Rows from block 5 of a small sound classifier, named by matrix and row number. Rows with one number belong to one channel. Each number is 128 + 24 x the weight over its row's rms, rounded and kept within 0 to 255. All counts start at 0. Numbers have three digits each.
After each channel's rows are labels from the 100 clips, of 14976, where the channel reaches its highest value: "responds to" is what is common among them. Only what is clearly more common there than usual is listed. The data: synthesized solo parts of chorales (CocoChorales).
# convs1: first pointwise conv (model.blocks.5.convs.1.weight, 288x288x1), inputs 192-287
# convs3: second pointwise conv (model.blocks.5.convs.3.weight, 288x288x1, transposed), outputs 192-287

convs1.161:092124110116111147132123123081154157128101127134166142169103109132114111157095128161129156141139108129140111155149107160105134161132160152153079200131100100104090143110089143128123133163087143152098126138118130152148121094117115152138126133147120090120084159150156162106099140119112125110
convs3.161:127134194111135125158154103120082117141145132133142104166101132149144119113164170126154145104148115128092099136090131140087111155139120128116150140101143144159134126103110103142161130143142122129109098138134118054110149123188102103147159170183164065134144134130117127174120117135118140141
responds to: clarinet; note G4; note A4; note F4

convs1.131:148122151115071167109136159093110132107094116084156159122169138123127115166171116134156148107097097140155144087109140143110104112131117169175144107131122135106111101109096153133128137113117126130145114114125177142116164160090114128135103114125165109139113118127150136113134122138120106171
convs3.131:196121145118110130085145141102137124092126057109105134131101106126157099168136101141155132133077158072136122134075145135106112144122132109139168162172076121132168147163132116138119143113125093154132144176133113098103124159152155164121168119104145170154127132128146132134149094108146147106
responds to: flute; note A5; note D#5; note F5

convs1.36:099142121156100100136126134139128109160186086141085166141123147147107107165104134133149128151168146110125098130121126168120125075117136134173118138100130138161095124155134132098086134128118121156137118081098106105125083157134153121087138120115145146147137152140140091167124137068127141170
convs3.36:113145102123128084129138122126108146098143152138133096095081110109129124112103132136125136119105123170129155125119113144113149134162154155150156170166099160135131126100119101140103155164116130163086161093121131140123140075138173147127095139151129139133136140157104089119119084106121132147
responds to: note D4; cello; note C4; note C#4

convs1.90:119128145117124106106125137150118124106114137143144106091099142123122139085139104128123172105163103123122116115132148173127107178129112090098140167142089135192114094154086114140125125180120091094134140151129133131136150129184171111087135103127119143175158107145133145150098142132162109121
convs3.90:099136123107123127131114115097093098124081117112129107146177096119139120116113120186159168092146137146144099150114129109120151127128132131076093124108113125113101110155162158134170119106130104184117139112120145131157144132159153121123096107180133164136147133120136104113127128163067113100
responds to: note A#4; horn; flute

convs1.226:129116148095113133141092092179074139130135113127085137165115124141127139139160143143129106111127074102113167149081128128106155129139107177148075135082098159144091120154135133123184115136154139127137133101137152126131157106154125130107094129134153124122158118151176177109120094131140144166
convs3.226:115155117134148170148105123086130107156113153093152082101152152098112104126157118102085102085160124134132167098115103122122150124125150154151111088134069115139107136133095096120127104122102077093091130122155126115122112117122099119135130178151149149161134138137120128071092143145105156120
responds to: flute; note A5

convs1.11:144114109134111116136123140152177126135109112102137128092126137124136154128138114128157125102125110148141113099138142143154125134063120115144130158138145145106148102145145158116165119146109159179151106157143112148145116141177129130125133167139102113117161131173095118115163138167127161207
convs3.11:118091089146128174178095128124125113094164080113108111140078175143130158115121152126091120111124102138129153135146181129172128117101127114161134134138116136141089088104136131100140114152098136095100108148141117137097103131170127090139186110075110101151124107118138129109111131130132131135
responds to: trombone; note E4; note F#4

convs1.55:094173114097141167075118108110117165139123129177128093138122102123144116134136149131127112143140113111134128151168091093122139157127094095132123144140134142136163169113065143139123158130111172129106089145155125109144155114137090159110125169142104163132135110129161178132170160104140135154
convs3.55:182101110087135158142167086160166160114179091129107158107088146136133178127122131154132141117124124139169110104132123128168107153149133072125159096133143146109121085141130120168141168120173120119098152099127150147144099145142146090124161118121163134147107126136138164128121118125140142125
responds to: note G4; trombone; note F4; note A4

convs1.21:080110151111137115100146121139108117125132097117140119141135161141142155154134126098107096105093151155096077125125142149122135123127123089105110135167113122126123081151119115121132119159124156101147119154162097157128150172114110125125155131146118115120126090104166133148105168133128131122
convs3.21:096134114134100099123104151121144135130162098079149143121132139129129165108148129106096116167114113121139157097138112115173146135095146113178111118184148119096107162089104114149137114143113118049116105121124138163129093137167144152090126129162095132107123142139134129176153125128172134127
responds to: note D#5; trumpet; horn

convs1.263:120128135106154107118089125108115142088087104120140120124122139122130134125086117142076104144114113113085160131144166159120106111140121115119086101151086131148138168151147142153099099109099123098079147157107133142151149110093144095129097118170107097105109203117114146112117093110136106116
convs3.263:110104118120133179115149145126134108089146090145152136102116098115165127142162133176075072062145149157120140133097085115144125120107199130093102154156161134105139115144126088134145109160104134106098097093144120128120163131133102141162137135156098142141129147164149103100170147116106099167
responds to: horn; note F4; note F#4

convs1.272:134146160114127137148145111129173144133124153096148123146160126140163123130116136096145128144146094123094144135095156122139086146094151095124147132153143123118133112144128124123132093107113117138119148145126133135105174136099143099172128071159142157137111148119181111098139108088126127123
convs3.272:094196084121133132170140111145171096120103153121131137143139140104111104091137109145124125117158095168096087114151135158093109108142174127133098149117143146130134094086204151150130104129169103098144139110122101120155138145119125141152117152110114138087116156110082108139125104099138130175
responds to: clarinet; note E4; saxophone

convs1.157:109136163094192131122168113088178104078169170126138137126110144162108122120120118135083103099128138168097146149131125131157137171126147085150122140136147148092103161120154131120189136111096180127078176097143168134098122123124152129150161133149088157104129147109081129144149094114120158121
convs3.157:138137137143135137136141128104134174145102097155126125142152147127146143153123118125171162125106153149083176129138137115150104140128121191142161139162130132150159125109140132115169166145151162111135099139131140091123133098158115094136097120146113119129144117154127110136125136125134147054
responds to: note G#4; clarinet; viola

convs1.103:102118126077161108130119111084126130144106102169127160170145106125090139122103139164182150088119146145160131138135044132106150133154122117107173109128144095116138110145115158137107136154082177123118110141162153145113115102122119121112119135094143104157103106126097112115111114179136097148
convs3.103:092121173111127155084112164143128130107163102099179123108111113136107069128117137120128097167131134160103137161128113150132130161123114137143077137141112128146114144131103137138127123124118148176142120098112131131128126124137136159135089108146130159166144130111129150103126125135126113113
responds to: trumpet; note E5; note F5; note D#5

convs1.231:123147162156130098132156096141140150158081134131086117117143117140124172129085181145115115093167083135159102139126122130140109143112105089131097157136125093105107115110133135128146162084120155147096103100112110144149145158108091115150125130110112126099136121157145088144132172107115183130
convs3.231:102131129136111131116148169173163137134093176105160105108117083108133097171104122133145107126181112123111100138143141139154133080139124119183175160136156116156131100121096118096129146143117158124112134123148101138091127104096116169111115123096124135115131153131127099111103119130147138163
responds to: viola; oboe; note C5; note C#5

convs1.134:118129102146151129090128139116107125179165134090124114084179115161141144166143143143154136104088112114090152149133150105093175155145141131157099141155119102162120099133182120156099147099128134136134101202118167135176087132110133144135123103130116146152129138151131144115143148137119117126
convs3.134:138109152121130128139167175121118108120165147157125134115131160116174119130157121158133129102091128101132182091145116146115124148137081158127131113118140113085168135093099109132134151099162161116122124120156113148126110157124171153133116156099171099127096115147082135145118090124125092148
responds to: note D4; cello; note C#4; note C4

convs1.124:157126088056114132127125081144092112101077127110104133116138109132092121110155147147122141137137100131113133133149165170155106105142133108159160162124112106139165138159104130115120140116160124120090100142126161123118111089144121115105078122111140124149142109182157130105103178114124137073
convs3.124:190143137128125072138118095096148158120148107139112131100157138145147162183120130088133085124121124111126118118105163155139123145143166142166129115157127151145104108137128119120154159115159120179147095123141121141179137146170148123164123146144148112134141120111123127154109053156144162119
responds to: horn; note A#4

convs1.127:123100097120115165134124128140151125152135142117146102126153137128115081149131153118135131090135167113128157143124138096174143166150217125166101145143113159155155137129135127145117115124153124109098142110152089132162150164138124106117120114149122154121111103178133159134144125159113158134
convs3.127:100167141117127136114118147166123142124164136113130091125176136109157178076120129106168139151128097144146141130116130174107137149103137101120124171117191082148107143133076106130125145130112152173111131178117127138167101123147127127148091149121123132150147099118176150118116103165103122111
responds to: horn; note F4; note E4; note D4

convs1.158:099174113114146157142117153112106105131141158099137111118144135106080137134102141124120135059168126124123122161133143116146078122146171078162131138106109159105139105135146181119133121131130102135131080086151148132114119143116136123144139120142125114120129140162113113116150181142105105164
convs3.158:132150050127129118090124114118121146172142131136131123107147132108115136146089118153126117114106143134133209097106121133131112125119162116100134128152107127164094155111105109169153135085120114091099113150161147132123119106123147066132123112164089125125053107096154142108104158120124169107
responds to: note F#4; trombone; clarinet

convs1.155:124108104104102122111112145144122115176100128105118122142159116146097177088166146112169076159114126103158138116131155104121125094177150098134085155175127121104101125129105146130137144087103127164126116126173165084137154149146144148159130122136120167124126129093082132170101168097119151160
convs3.155:151127122135149131142137165168088150106096118141126104149123078122103140088155127142148126160133102127135112166145120104150120147150143144166113068097151136159132156158143175100158105131118127155081065137156115129105148117085143118133112176110129160079100124064099139155160108108133109129
responds to: oboe; note F#4; clarinet; note A#3

convs1.73:108138158131134108154121153114116163166097141122151140110113144158122125135130157092105107121129126152152135120154122155142124128184179125130145127113180182152143105104116116077116178116157110119080147126162121166121137119126089147130131101127125152135115117131124072155110126118175101134
convs3.73:128126114101070101158089136144158130126114152143103150110137133125139162185181159103135139144112116160116129164149135144106116148144115151104118095134172124172151120147119092147154146146099125112103138155109126116116085125132130156119154169095132149156144096133102134146089102136108143141
responds to: trombone; note D4; note D#4

convs1.254:118129176127134081140100126149160095129122106094161128126135121134135109122111178178136094137151087115091124111143114086060083179139116126161095130138125162084073164120149142124102127140121048134125126109144107121155118135103129118087119159126132115152155143169168147110090120119115146105
convs3.254:132146151152123162127144145143126129151131121107091132101124158132119104138075107149098120093155157129133170135076115114119130153125142110130148107148180135107080169128180116118153129177130118117103148124104116137138114128131116115163117109064120110155097159146143205110118183113147144125
responds to: double bass; note A3; note D3

convs1.244:131156085166114146102095113136151141111149092139170124131142125121125130112127060159114162091114119073145113122130135130151110116172077162146132168124134137124091161110106123121080107140103111109115140151122141129110119119125128148152129150125134099097150134131118125113108133131121096144
convs3.244:114155094111162093151062110142180076120152130103143161113141121162163150149103132122129139110152112158159147128133124129127106114137117174165137135160127123085127123135102125131147128109153163134156105137119115152107144136138117097104144099129137145147140103133085119173135136131114147163
responds to: cello; note D4; note C#4; note C4

convs1.234:114157073139167122137153085133149129150123148118126141174147116135161170149115151163125116128110087140133127087101100132108152108088139148139128137124124124161112138128103155137098157129148125126095144161117137151153125121104123165136093110140150114123153129192170177150096107153123099174
convs3.234:099161141132152097145135168162139166137137134117107134131126156134152119127095093118128115097113099142107142129190138109118126141103130093176151114132160099156105113157133116100131121136112070088125136115113115129149109146117143129135127139147136133089143131101148163088118135126164169182
responds to: note A#4; horn; trumpet; note D#5

convs1.69:140174153132148129161073168131114121115128116158103111124116149170118116172105093082177148103130138106120172122126129123111150143120112117104106116159092139132106124152114162121078107114129143151141133144130137101095129143155132166146153133111159148163139104096124176151142155145145030139
convs3.69:144149136165152116076153138141072120142129138101138129157101098113124159155125148080108152110132112093145108141122092136139148146119121116124155135111138117140110151112134123112145089119140151145161130136170129095148132097139095144138120119043126150072121124144197137101124150119146103131
responds to: note D4; cello; note C#4; note C4

convs1.246:088131082139153117112158098112131079141145173120093169153092139133149138109162144131134133153137097130109131107147121176116160141102152149150115106126123111070153109106126128094123163140125142089124136137107123135197135123139152095129165117146084112127117120073139129135163151140136132135
convs3.246:089091144161127137118154112126126105146085166098146122145165121149106139149174178163152106120131121128132128133128175155106098108135112101100091102118141131154135107112101122117122158136146139148127075188182141138105094113128123130121123131171109094142137131142151142160126129106122137127
responds to: violin; note A#5; cello; note G5

convs1.14:115129179075111142157134133145149145134132144103111101095140139100114133125118116138126138138173102145140161132097116138149175108119109195149127105104148115117100103157169136097139146111151159144145098103132115162127162112122132106146125128110159161131117135129124158109140133138105103109
convs3.14:116150140152092103104156144108109113154135118163143155116149099113171137135142144107099134143154119115143149144095160136160092080064135145151115134102143105122184139130131130081124140107128138133167158180160124125105106137131140135100129133129141118093076111125085128126158113113142131108
responds to: note F#5; flute; note E5; note G5

convs1.19:139144165167153096110094109098149098145176162135138143169119148180194089132084125170086110098118161141164107139137145119122107124134117128140123106161103114100145132097116105111172146142076153122139118142134186129116142094118117140126137115101080092136154142122121118134128100145160122133
convs3.19:148168117106125128108120115173153120089104113134120158110086116112125133152129124140162127106190156119125150153165152097143128120096135125150147165126109140097137150085133154073096116151148093128114137126122125106155130106136170152113175157114155158148117107147129129191130145165109112130
responds to: clarinet; note C4

convs1.113:158139126144149101144121109114103088089093140102129164130122128129113135101103108125151098157164105131147123131089158125120113110109139084152138161081167099124107154140148130174123180150155151129178093166133113088080122127169094124130171125123148126138150163158154088143156117151087093106
convs3.113:127099132127132153109184131181114163089120162126153099122102111108135139087149118142126147126154115152173135106156085110163132151106144093147135139130127125146132116153129147106054158115140157129134141124117114129108127129142133128132129136151130091122116104070144158140166169107099142097
responds to: note G4; trombone; cello

convs1.112:168178133157150124110096138144122109165160139095156130145129138158144143101145169097117132102137117081111133137138117140114122173152105119142122123117134126129098125112152113119047111130157112136121145145154173140110158139113132082130167144089153142143108110145124141144096158126115082100
convs3.112:158147103108140126146096107165173122134139128164097125139137118142144113107122135121123134111138119106140157141095147160111137095140159145104104129120132165195113098125121143122110154120121191121114163104133138161132146168122131146129127137158141123142139119121068143139111144123118136118
responds to: note D4; cello; note C#4; note C4

convs1.245:131115133106153118105084128073066139101133131155160130138107118131137109140116176134155110156094113092131125133139121092130138095170149112087089111121115146125090126140103133140172136142112083123146116090103118174149150177187127107153128132141108170127100108132148142125130126161117086164
convs3.245:127126117127121147157129107164121159161120139142166142107106112148156107129173140183079148129074127147073115127111121133137152180138152077107105130132105070098130153088117106125110123097135130122123136142118115135152114140122121112096126154129127143116135141133118098127173110131170149136
responds to: cello; note G#3

convs1.203:169165101127149150195089171135147132122083120105132160104142111152114148150074116105088125091090125109111119136100137134125141132094168132153123139147105093111143104160118128165143113159120140127070111140127128135107143131111122119112130138134125169119164123144146179146165091111105131155
convs3.203:123084090151072147157146116146126136160111118103114118123151108146162149148092108124130146161172103068152114136162140164138138147115098111131156122099134178077101133137135114137097124198098119101153134137126174134127104130119113091114076112156146104142117171123130162114136134122085126147
responds to: horn; trumpet; note E4; note F4

convs1.118:124164118180179152095108145137136133130129165133103115140167098116157095123181114130155116076145141151128151113138130146134126116132127099139088134148091144119104122169142119095092148077136142117137127160129145134102123139069092115138098114113142145108155105141134128125162120153118127149
convs3.118:130105100134132124123100146137177136176136197146183150137087119122166133148142154081118135130101123155183126106130111120158165115160133143094125116145124108127122122144117147149082165130137149098149103122147112151165122137086135138119176160133111161105143099114109126127110099123130158106
responds to: flute; note A5; trumpet; note D#5

convs1.20:134119120124100133096130151128154153120127145098092116104121110156125107114103137110111136121147097143163118123136103157142114119083179200142159144137158122108098128109088156166163117155090148098069103156132127121158121118174175174140115119099115111148167134111135144135155126130107130155
convs3.20:142116083128125085083117101083153151111125119097139133136114149111141126145143123124112091141132178158126165141122120133099153147145109130162165112109120129119165139130158141112135098129097152144118154149098124183112156138169085116145147102121137114147119163136146113172134139140139150139
responds to: flute; note A5; note G5; note A#5

convs1.87:054103117194105145160148112155164137132168109119119113147139125102145079174123108175189092158142087134168115127144175081125120114123123162127204119110100126154089127157124133153148093122123110102118113124138146093121114129126134135122130121104159146125135140082112096156128104138161139142
convs3.87:112122115148135130107144133114143116151102127132107168156142148126127154092138193119138078096136101089135156128117125160136118118124120090140150114104153148156131108098133139072133157118096120124093094171180127106141160165134159125109132107128068140091140142151145130105132144096158182136
responds to: violin; note A#5; viola

convs1.64:122094147148128143134135114144128160171158120133112074147166119110167124123144112147122125125111156178140104147095131183135073102115130118108159118118070104115088161106153103141125120153099162114108090114165142130103135104110178140077122078134131136141142138116126153093093126125100112126
convs3.64:120138137120120145155101139132133151115156194128161136117114162136136136109174087117119128101080099098106133116137160113172159133136122120080151079111142150123131115096111092140108102145103124122086193093119117151143127145115114154168140074100111109098135123140133105151144157111127151113
responds to: viola; violin; note A4

convs1.250:129132107114096151149114147134091129147113187143149143094154124121105168135152140110151115128124131164129128154121114113134158088087159130097107104128149126150103109133103122107175111093113152177124131087158115130132127143118122135097134131108167144139142145104108162131114150135151087137
convs3.250:121167095121120097153156109130107084111121098120148157146157139122137146111096135065108111124135166125119130149141190114102139110180119111136102141147151121116108127118114168109144132137142148144108102147137108099136156111141155160155124096098124171105151106119120131080137137118134116112
responds to: oboe; note C#5; note D#5; note C5

convs1.79:142141116117103144110099160161120124150126129173133104124092140119141090093131128150174153121096109116111093131133092140097144149130097112120133099114121122153159142148121099136095115149114109137129119105103136174128124133099120172123149118082137130080117104124130112119085164195125101155
convs3.79:127140116138102137142114126162175164166130091078115147136159090146116137127123115132147097142103134074120153061105109170164188125148148111144149142129124130117132137113132159175108132110151151139085123112141149155142117132101095115113138133120130083134108167148072143122093139136142124134
responds to: note D4; double bass; instrument: cello

convs1.145:128114167121098133125131111097141159144070129125131144158111096141120109144112130131138124118059138102090132072108123151143088112120140096134137134108125092155140156114112102073095082150102149120143099120119108180152140116115112127133073144134165117114123151148125101137139143151132133130
convs3.145:090118133095118112128172089153136104088109112139107146174116119100152134149138084161138164103122136129122133146118126064115129115087145139176124158182091125112126131141127138139150122133123085131132084086170135119147130156094150137118130168120136114122174108128129126148101128141127155121
responds to: trombone; note D4

convs1.178:150124121123103118120109109130148121110107145147142178127147171126119139112082146144085120172115141092143068128138113083094132128097101137133142122136142103094162187130150127144167137138096095127150109110151110099149151143121111163110168129151123139088098146114081089133115124100127108140
convs3.178:100146106144149171121113142122196146127141116093112137116100130130125167143175150164131108098092122141111122109133157139147148098136131126100098111152120131100184095119170163119128147115151122120154142119152097123165139107127132121170139137173136136106151110104125184131137109148105127120
responds to: oboe; note C5; note A4; note B4

convs1.219:140144096129120137072139144117131100157139141123149098127148122158102134165116139165108108095089144085069093127136164140104138084134157109140142158090131133135108102099121113134138156149157110126142152131122114142123084073132131119130166159119124114121195162135138107117115143124110085118
convs3.219:153132133118144111142137162147099140071171081115133112124123146130141107097165105131148092180124111168098116125108158120115131137168102157112153129161134131143165152114153106142126112146100115107111110143112143131152129136163119183173127172143138106118133146125140138158134162153131095152
responds to: violin; note A#5; horn; note G5

convs1.130:123082148214117124078146134113167118140130130148118121115124155107081135124111160093162073105145100105097114139155104158135135128172169157119101107159122106138081095149163130146115145134146107121145081148095136144154141131107151155117131081110116112090119115144150114090147111105092104151
convs3.130:123158122123158100077140107101138117105171145176121156140133128166124124152092166126139106147121108174139107118138121122126130112125128078126140178173121108120148147148151108153114126153110155151137139138135113141164131114119145143133152128121088136127106119096128134145153091091136136134
responds to: viola; note F4; note D#4

convs1.235:123166128130155117145122112180108142081146099089122176140103137154136132103136166141112139130130096133109089127131154107081159157143114089104128127141147135159098146113084156115121119134151124096134152124085098167148110123111080176142122109118118173151145129122165121109090137186136112101
convs3.235:116119105128127167122126124131118098156156141092126138136111118143112115150140128115110151128109134134114082204130140141162101131149054100090092167107148145123120159139124143151112090132116162124126138107129121123131121135134134132113158101168091076146096123136147119138160112151085140136
responds to: trombone; note F4

convs1.28:115141155141121175102095156097146084095109127105093079136154153132091089141146106155149139127118124130131096104096129143114121098119141172176088097116130109173146122099133099119134132086132138171106089108104078156095134123182100116082109105143102124115106171129143116141131116158088144090
convs3.28:082088141127158113115103121133114140141086144083065142109119131106168147127150119112102133108111114129113129145123118117150127113117106126134131153129144121131133139159130121133085125145130082169115159159132099160174118136158118147079133121123116072133097146133120089148193164135138108135
responds to: flute; note A5

convs1.88:144167124114110165139156168104160147121154116058130165113109120152126135172129114081119119117158150097168112106125141110131116103151130123136095163129134109084121083134144096199137095171110114143143111100143147134118123146118132120123115101156158122134118108129125145180146141161127138076
convs3.88:112156155115118121156171118124133100129096123140112138133129158091149160143124100122137134201146115128163153089134162153126157129092125134128141082158128112131150115077119115119141136144109105176113126154099147123103145145099146153123186107133113122143149128126126136108114121118133166134
responds to: horn; note A#4; clarinet; note G#4

convs1.143:103165109148118144135081132138171098117143137114132130116146154154165170124166086107157134060115118118145126135138139127144137105127132123182146145159154148104118126153152107131087125111164118118106141110145121152123080187135092114131148131144141142154149150161128125114090154138136067142
convs3.143:132092121196151104030204183078102130124117086109170098148110098139102161151130130109130134100125155122130089129097133154142135155129112118145115121116129142096148155120155123146148133159128151172139132132115113066114112094119156121153110147150163108111135102165166124150143122095130119118
responds to: double bass; oboe

convs1.84:110138133153151119132092102083146139111121165122100107178146121091116106159137151145145150159156132155103123116086144136127135138111138126133148158167194104190171162164153146138117150140108109117115140159105129140056126117119196151140160128119150106141093107120128120144116127130094093114
convs3.84:137079120119140117149145133111140139092122162157137095145110134071144112140092137114119119110138148122128127125082144111160104136113090098164152162145109147110151106095119152099099103124101137161121180111111159164131157139102097115097127098133113080110103116145139140141134089127124145133
responds to: trumpet

convs1.105:119186143150135127140103069121147140123146112109142150191139130161135155106114158092133091119094134107083139144122147121196115112111122140139071138126094142103114139134130153140079103135163109176114112171119094142137090130146144132135141127144180160157149080129119122073150178139136137141
convs3.105:107119116122181097170114077158135131112133144153089152134107158149129112115114123136133093144158085103143118107148175121119099159128130118130140095097111093140146132092127159146087142175138063101114117159123109157155142112142119134111164151153121139142126139085144105151129157117095121086
responds to: note D4; note C#4; note C4; bassoon

convs1.265:133132117099139120116116102189135096179115106149175116133128112117126105136144122138122164149090152117153141113114139146114102144120104104091115121184148177137107115114111097127117103133161124092118142132149084146108146168142133082156167154090139133139134088107136132137109165081121094158
convs3.265:083157124096136134127146107152149104152091129134114124116131156149142134074107157124106146099113104180125146096143194163122122108145145141091150117141121094119110133113119092135111188113158103147119105124084144150089095163124107092124143100149129137152148143117148148150116108114150123129
responds to: oboe; note G#4; note A4; note A#4

convs1.120:113089150121163102111103123156164150106114094146149160126140113115163143126131118148158124106100122119141122108102145144131113072109166104101090143127176129152122140180160141077137138106182100128121086125068121110118125141111092106098137159135165117146140136161171099133115201113115088108
convs3.120:125138133117112109157118111111094147143063154145119084109129162135141078135104132152095109131155166127140146136096137103120146138144137104094098144172115170155129146145128117103121157108101191107144125115122141166115106090089193123115159093117120111137155125118115168132178168141131139079
responds to: double bass; note B3; note A#3

convs1.13:109171145098135160139084086154132125077125107132149161108128119151115122174099144150134120152156131140107091126141090124116087099102096103140100144112161172121113146129115114163155151127142121113148167111162100152099119123146120149126144116121101097103092070111113121061128159129135111107
convs3.13:156172122101113128155145157099073136136145129109139132141120124108115117101118151080093107143143086129139083105066125148112096099120131172097181132109103096153102120128122174113116084140174138088131155113115176115132109114155161127160092107125157123130130180083115126119115121145148161120
responds to: oboe; note C#5; note C5

convs1.97:126149142091131182149087161121115146131171118140140141149124110109157106123134134111167129116168143163132116113133147152138094120104093111123131155087127114105106143146130105112107104153144126161124160123120126138137149134194101101132136115115146126157114114169124126113109179109143108129
convs3.97:148099116149113116095119129089115133090079129111123131148105082120104155117116116119113101076092107123106094149127144128152187141131117109146159120096128129116118108121136148150126167108138145112134116128124071147117168105126117143136124106081114113134119124127138115139174122121131128127
responds to: oboe; note G4; note A4; trombone

convs1.123:098135126136104106137105133143129109134091168173125130127064120113124137106156102116091123121111112137127122133146115145109118156139161144171139139114105130125114161091138182110109096166116110102159136128103092115114119103127103112135146125120186142081133140134135098167196132158151078100
convs3.123:119130147098128140152109077130155146113139147091121073108163147139163141082114128171119106115144172145139107091106131089146092145096069168122084115125118098140148120123064132147134112133100110143146106103113124143115130164091107157160132104155123141138143127097109137117130143100093173148
responds to: double bass; note B3; note F3

convs1.240:128148086102141126109094148138137148178139104101156166130087159133174131167127092159100141095140122056151194153103153149109152111122124104128156087131120109163112115112169151116108098128102132133105115094117172125102138126107105119138126137074140125081109156182116132140117157110156090109
convs3.240:131111158122146138137142140118103144065077152143166110099101163145091185101103148146102123161088154154120097158162104101104157153166111147096153122133122114145145093107098122124094164103093149161095113104135098115126138108136084124109162149117141114120102121155186110120127169092103159162
responds to: note D4; instrument: cello; double bass

convs1.195:153109122154110085119077142143143112143137136129131119148147104159121141117112182112076145162119122131125139151096161117117149084188137090141152148101120134080094140115154116113093102144137106150105117099085119133138159117178166123058143136143146135123120109145139140128121140072093129147
convs3.195:155079121099133157111126103121174113153133111123157151098118119179142095114154114122128121167132095099101131117175161111127134128144130124134158134131154159173154107119144107142170100132123187123120133146105145155152140137106173095197108149153176107137078160164153133142130122148107097109
responds to: oboe; note G4; note A4; note A#4

convs1.31:131146132155129152142104164129114077113122128122151168133163165144133150155136153154138093108126120114155116114136153139125128118161157139160126108162149135133128169132120152138114098136139092156148106140129116121117130102095076095130123125119157109170153111126119109141099156142126096158
convs3.31:112120087145115142130104121124101115120170129141120140107133112158090137071122140089132116117121131152124135121149094119141141129134099124157094133104133102098143127119138171111110117133155107111145135133114139143117151088084141126150105099181130132129133177108102141107101095132111135150
responds to: cello; note D4; note C#4; note D#4

convs1.46:072167100173109124101107124153148105143165136110097157161156104120132158116106121165164083138180078107128127091115139130090130119132121163139167122135117174112122124083121104140128123161141088136134152098128099150136126127105139137090113104107126114149112107129144131054136090138115121089
convs3.46:148121144144070145170129101130118137088121150147115090121125126179140150091126098143138171091147119102119097126155116171130148122172141116131135132109107114113094133171111126176121085103154114137108119114120153097138136162168148130130108082132132112158129148151129097126099151152090110105
responds to: flute; note A5; note G5; note F#5

convs1.53:125143166094136152140148074133164152164116115130119100160102135180163105138092132127085123124130085118132142064174105144115136107157082184123151121175147127105122073081122080144161103098120149131173098142129118145114118163147114130097151089131105137107156130137105105109113074143109154163
convs3.53:114123122121134116172162124124156170099100120150148150156122113165092129151135125131117094134145147090152153147157170153160144118122117135104135141111118155097139159163136154068121113123138113145150122131094170160137143142149110119116112134131109121143183080157105116118158147132138149197
responds to: horn; note F4; saxophone; note E4

convs1.58:143121096178172166137153142120088160085094086131142165139108130159128099147134095136108127125167155169132132114132147127136096098078133100101137120143153126115147086127136135120107102141117135105160155145096094091149125142142133111146134096139141121131173132122132153168147152093124154135
convs3.58:150157075115053172120146120135109111103154109144097114136130164131125117080100115159144134077121149153143120160114135106085108139172142141074128142086138114111110115145154152108135151116154114148135139135135122126142159136166082084150102120105140150118168134128109108097110167153108146133
responds to: note D#5; horn; flute

convs1.159:135136125138144141119114143133083108117147119108110197134113100108143152112132098068204126110132139130099157085079113146116126107136147141137139134148140121091186192135150133151094081085110106069127152120102124097145116086150130100133145150126147122182126113161129103140163163172097135163
convs3.159:139157143126138148151140124128126096143149122099123129183157130109106162125094173145120145130204174125108139113136164136142113137149136092141135120082107143161109087152132133184161079090111111126128100133129095102114114097129118133135104131112130099125127122127176157112124130143138177084
responds to: double bass; note C4; note B3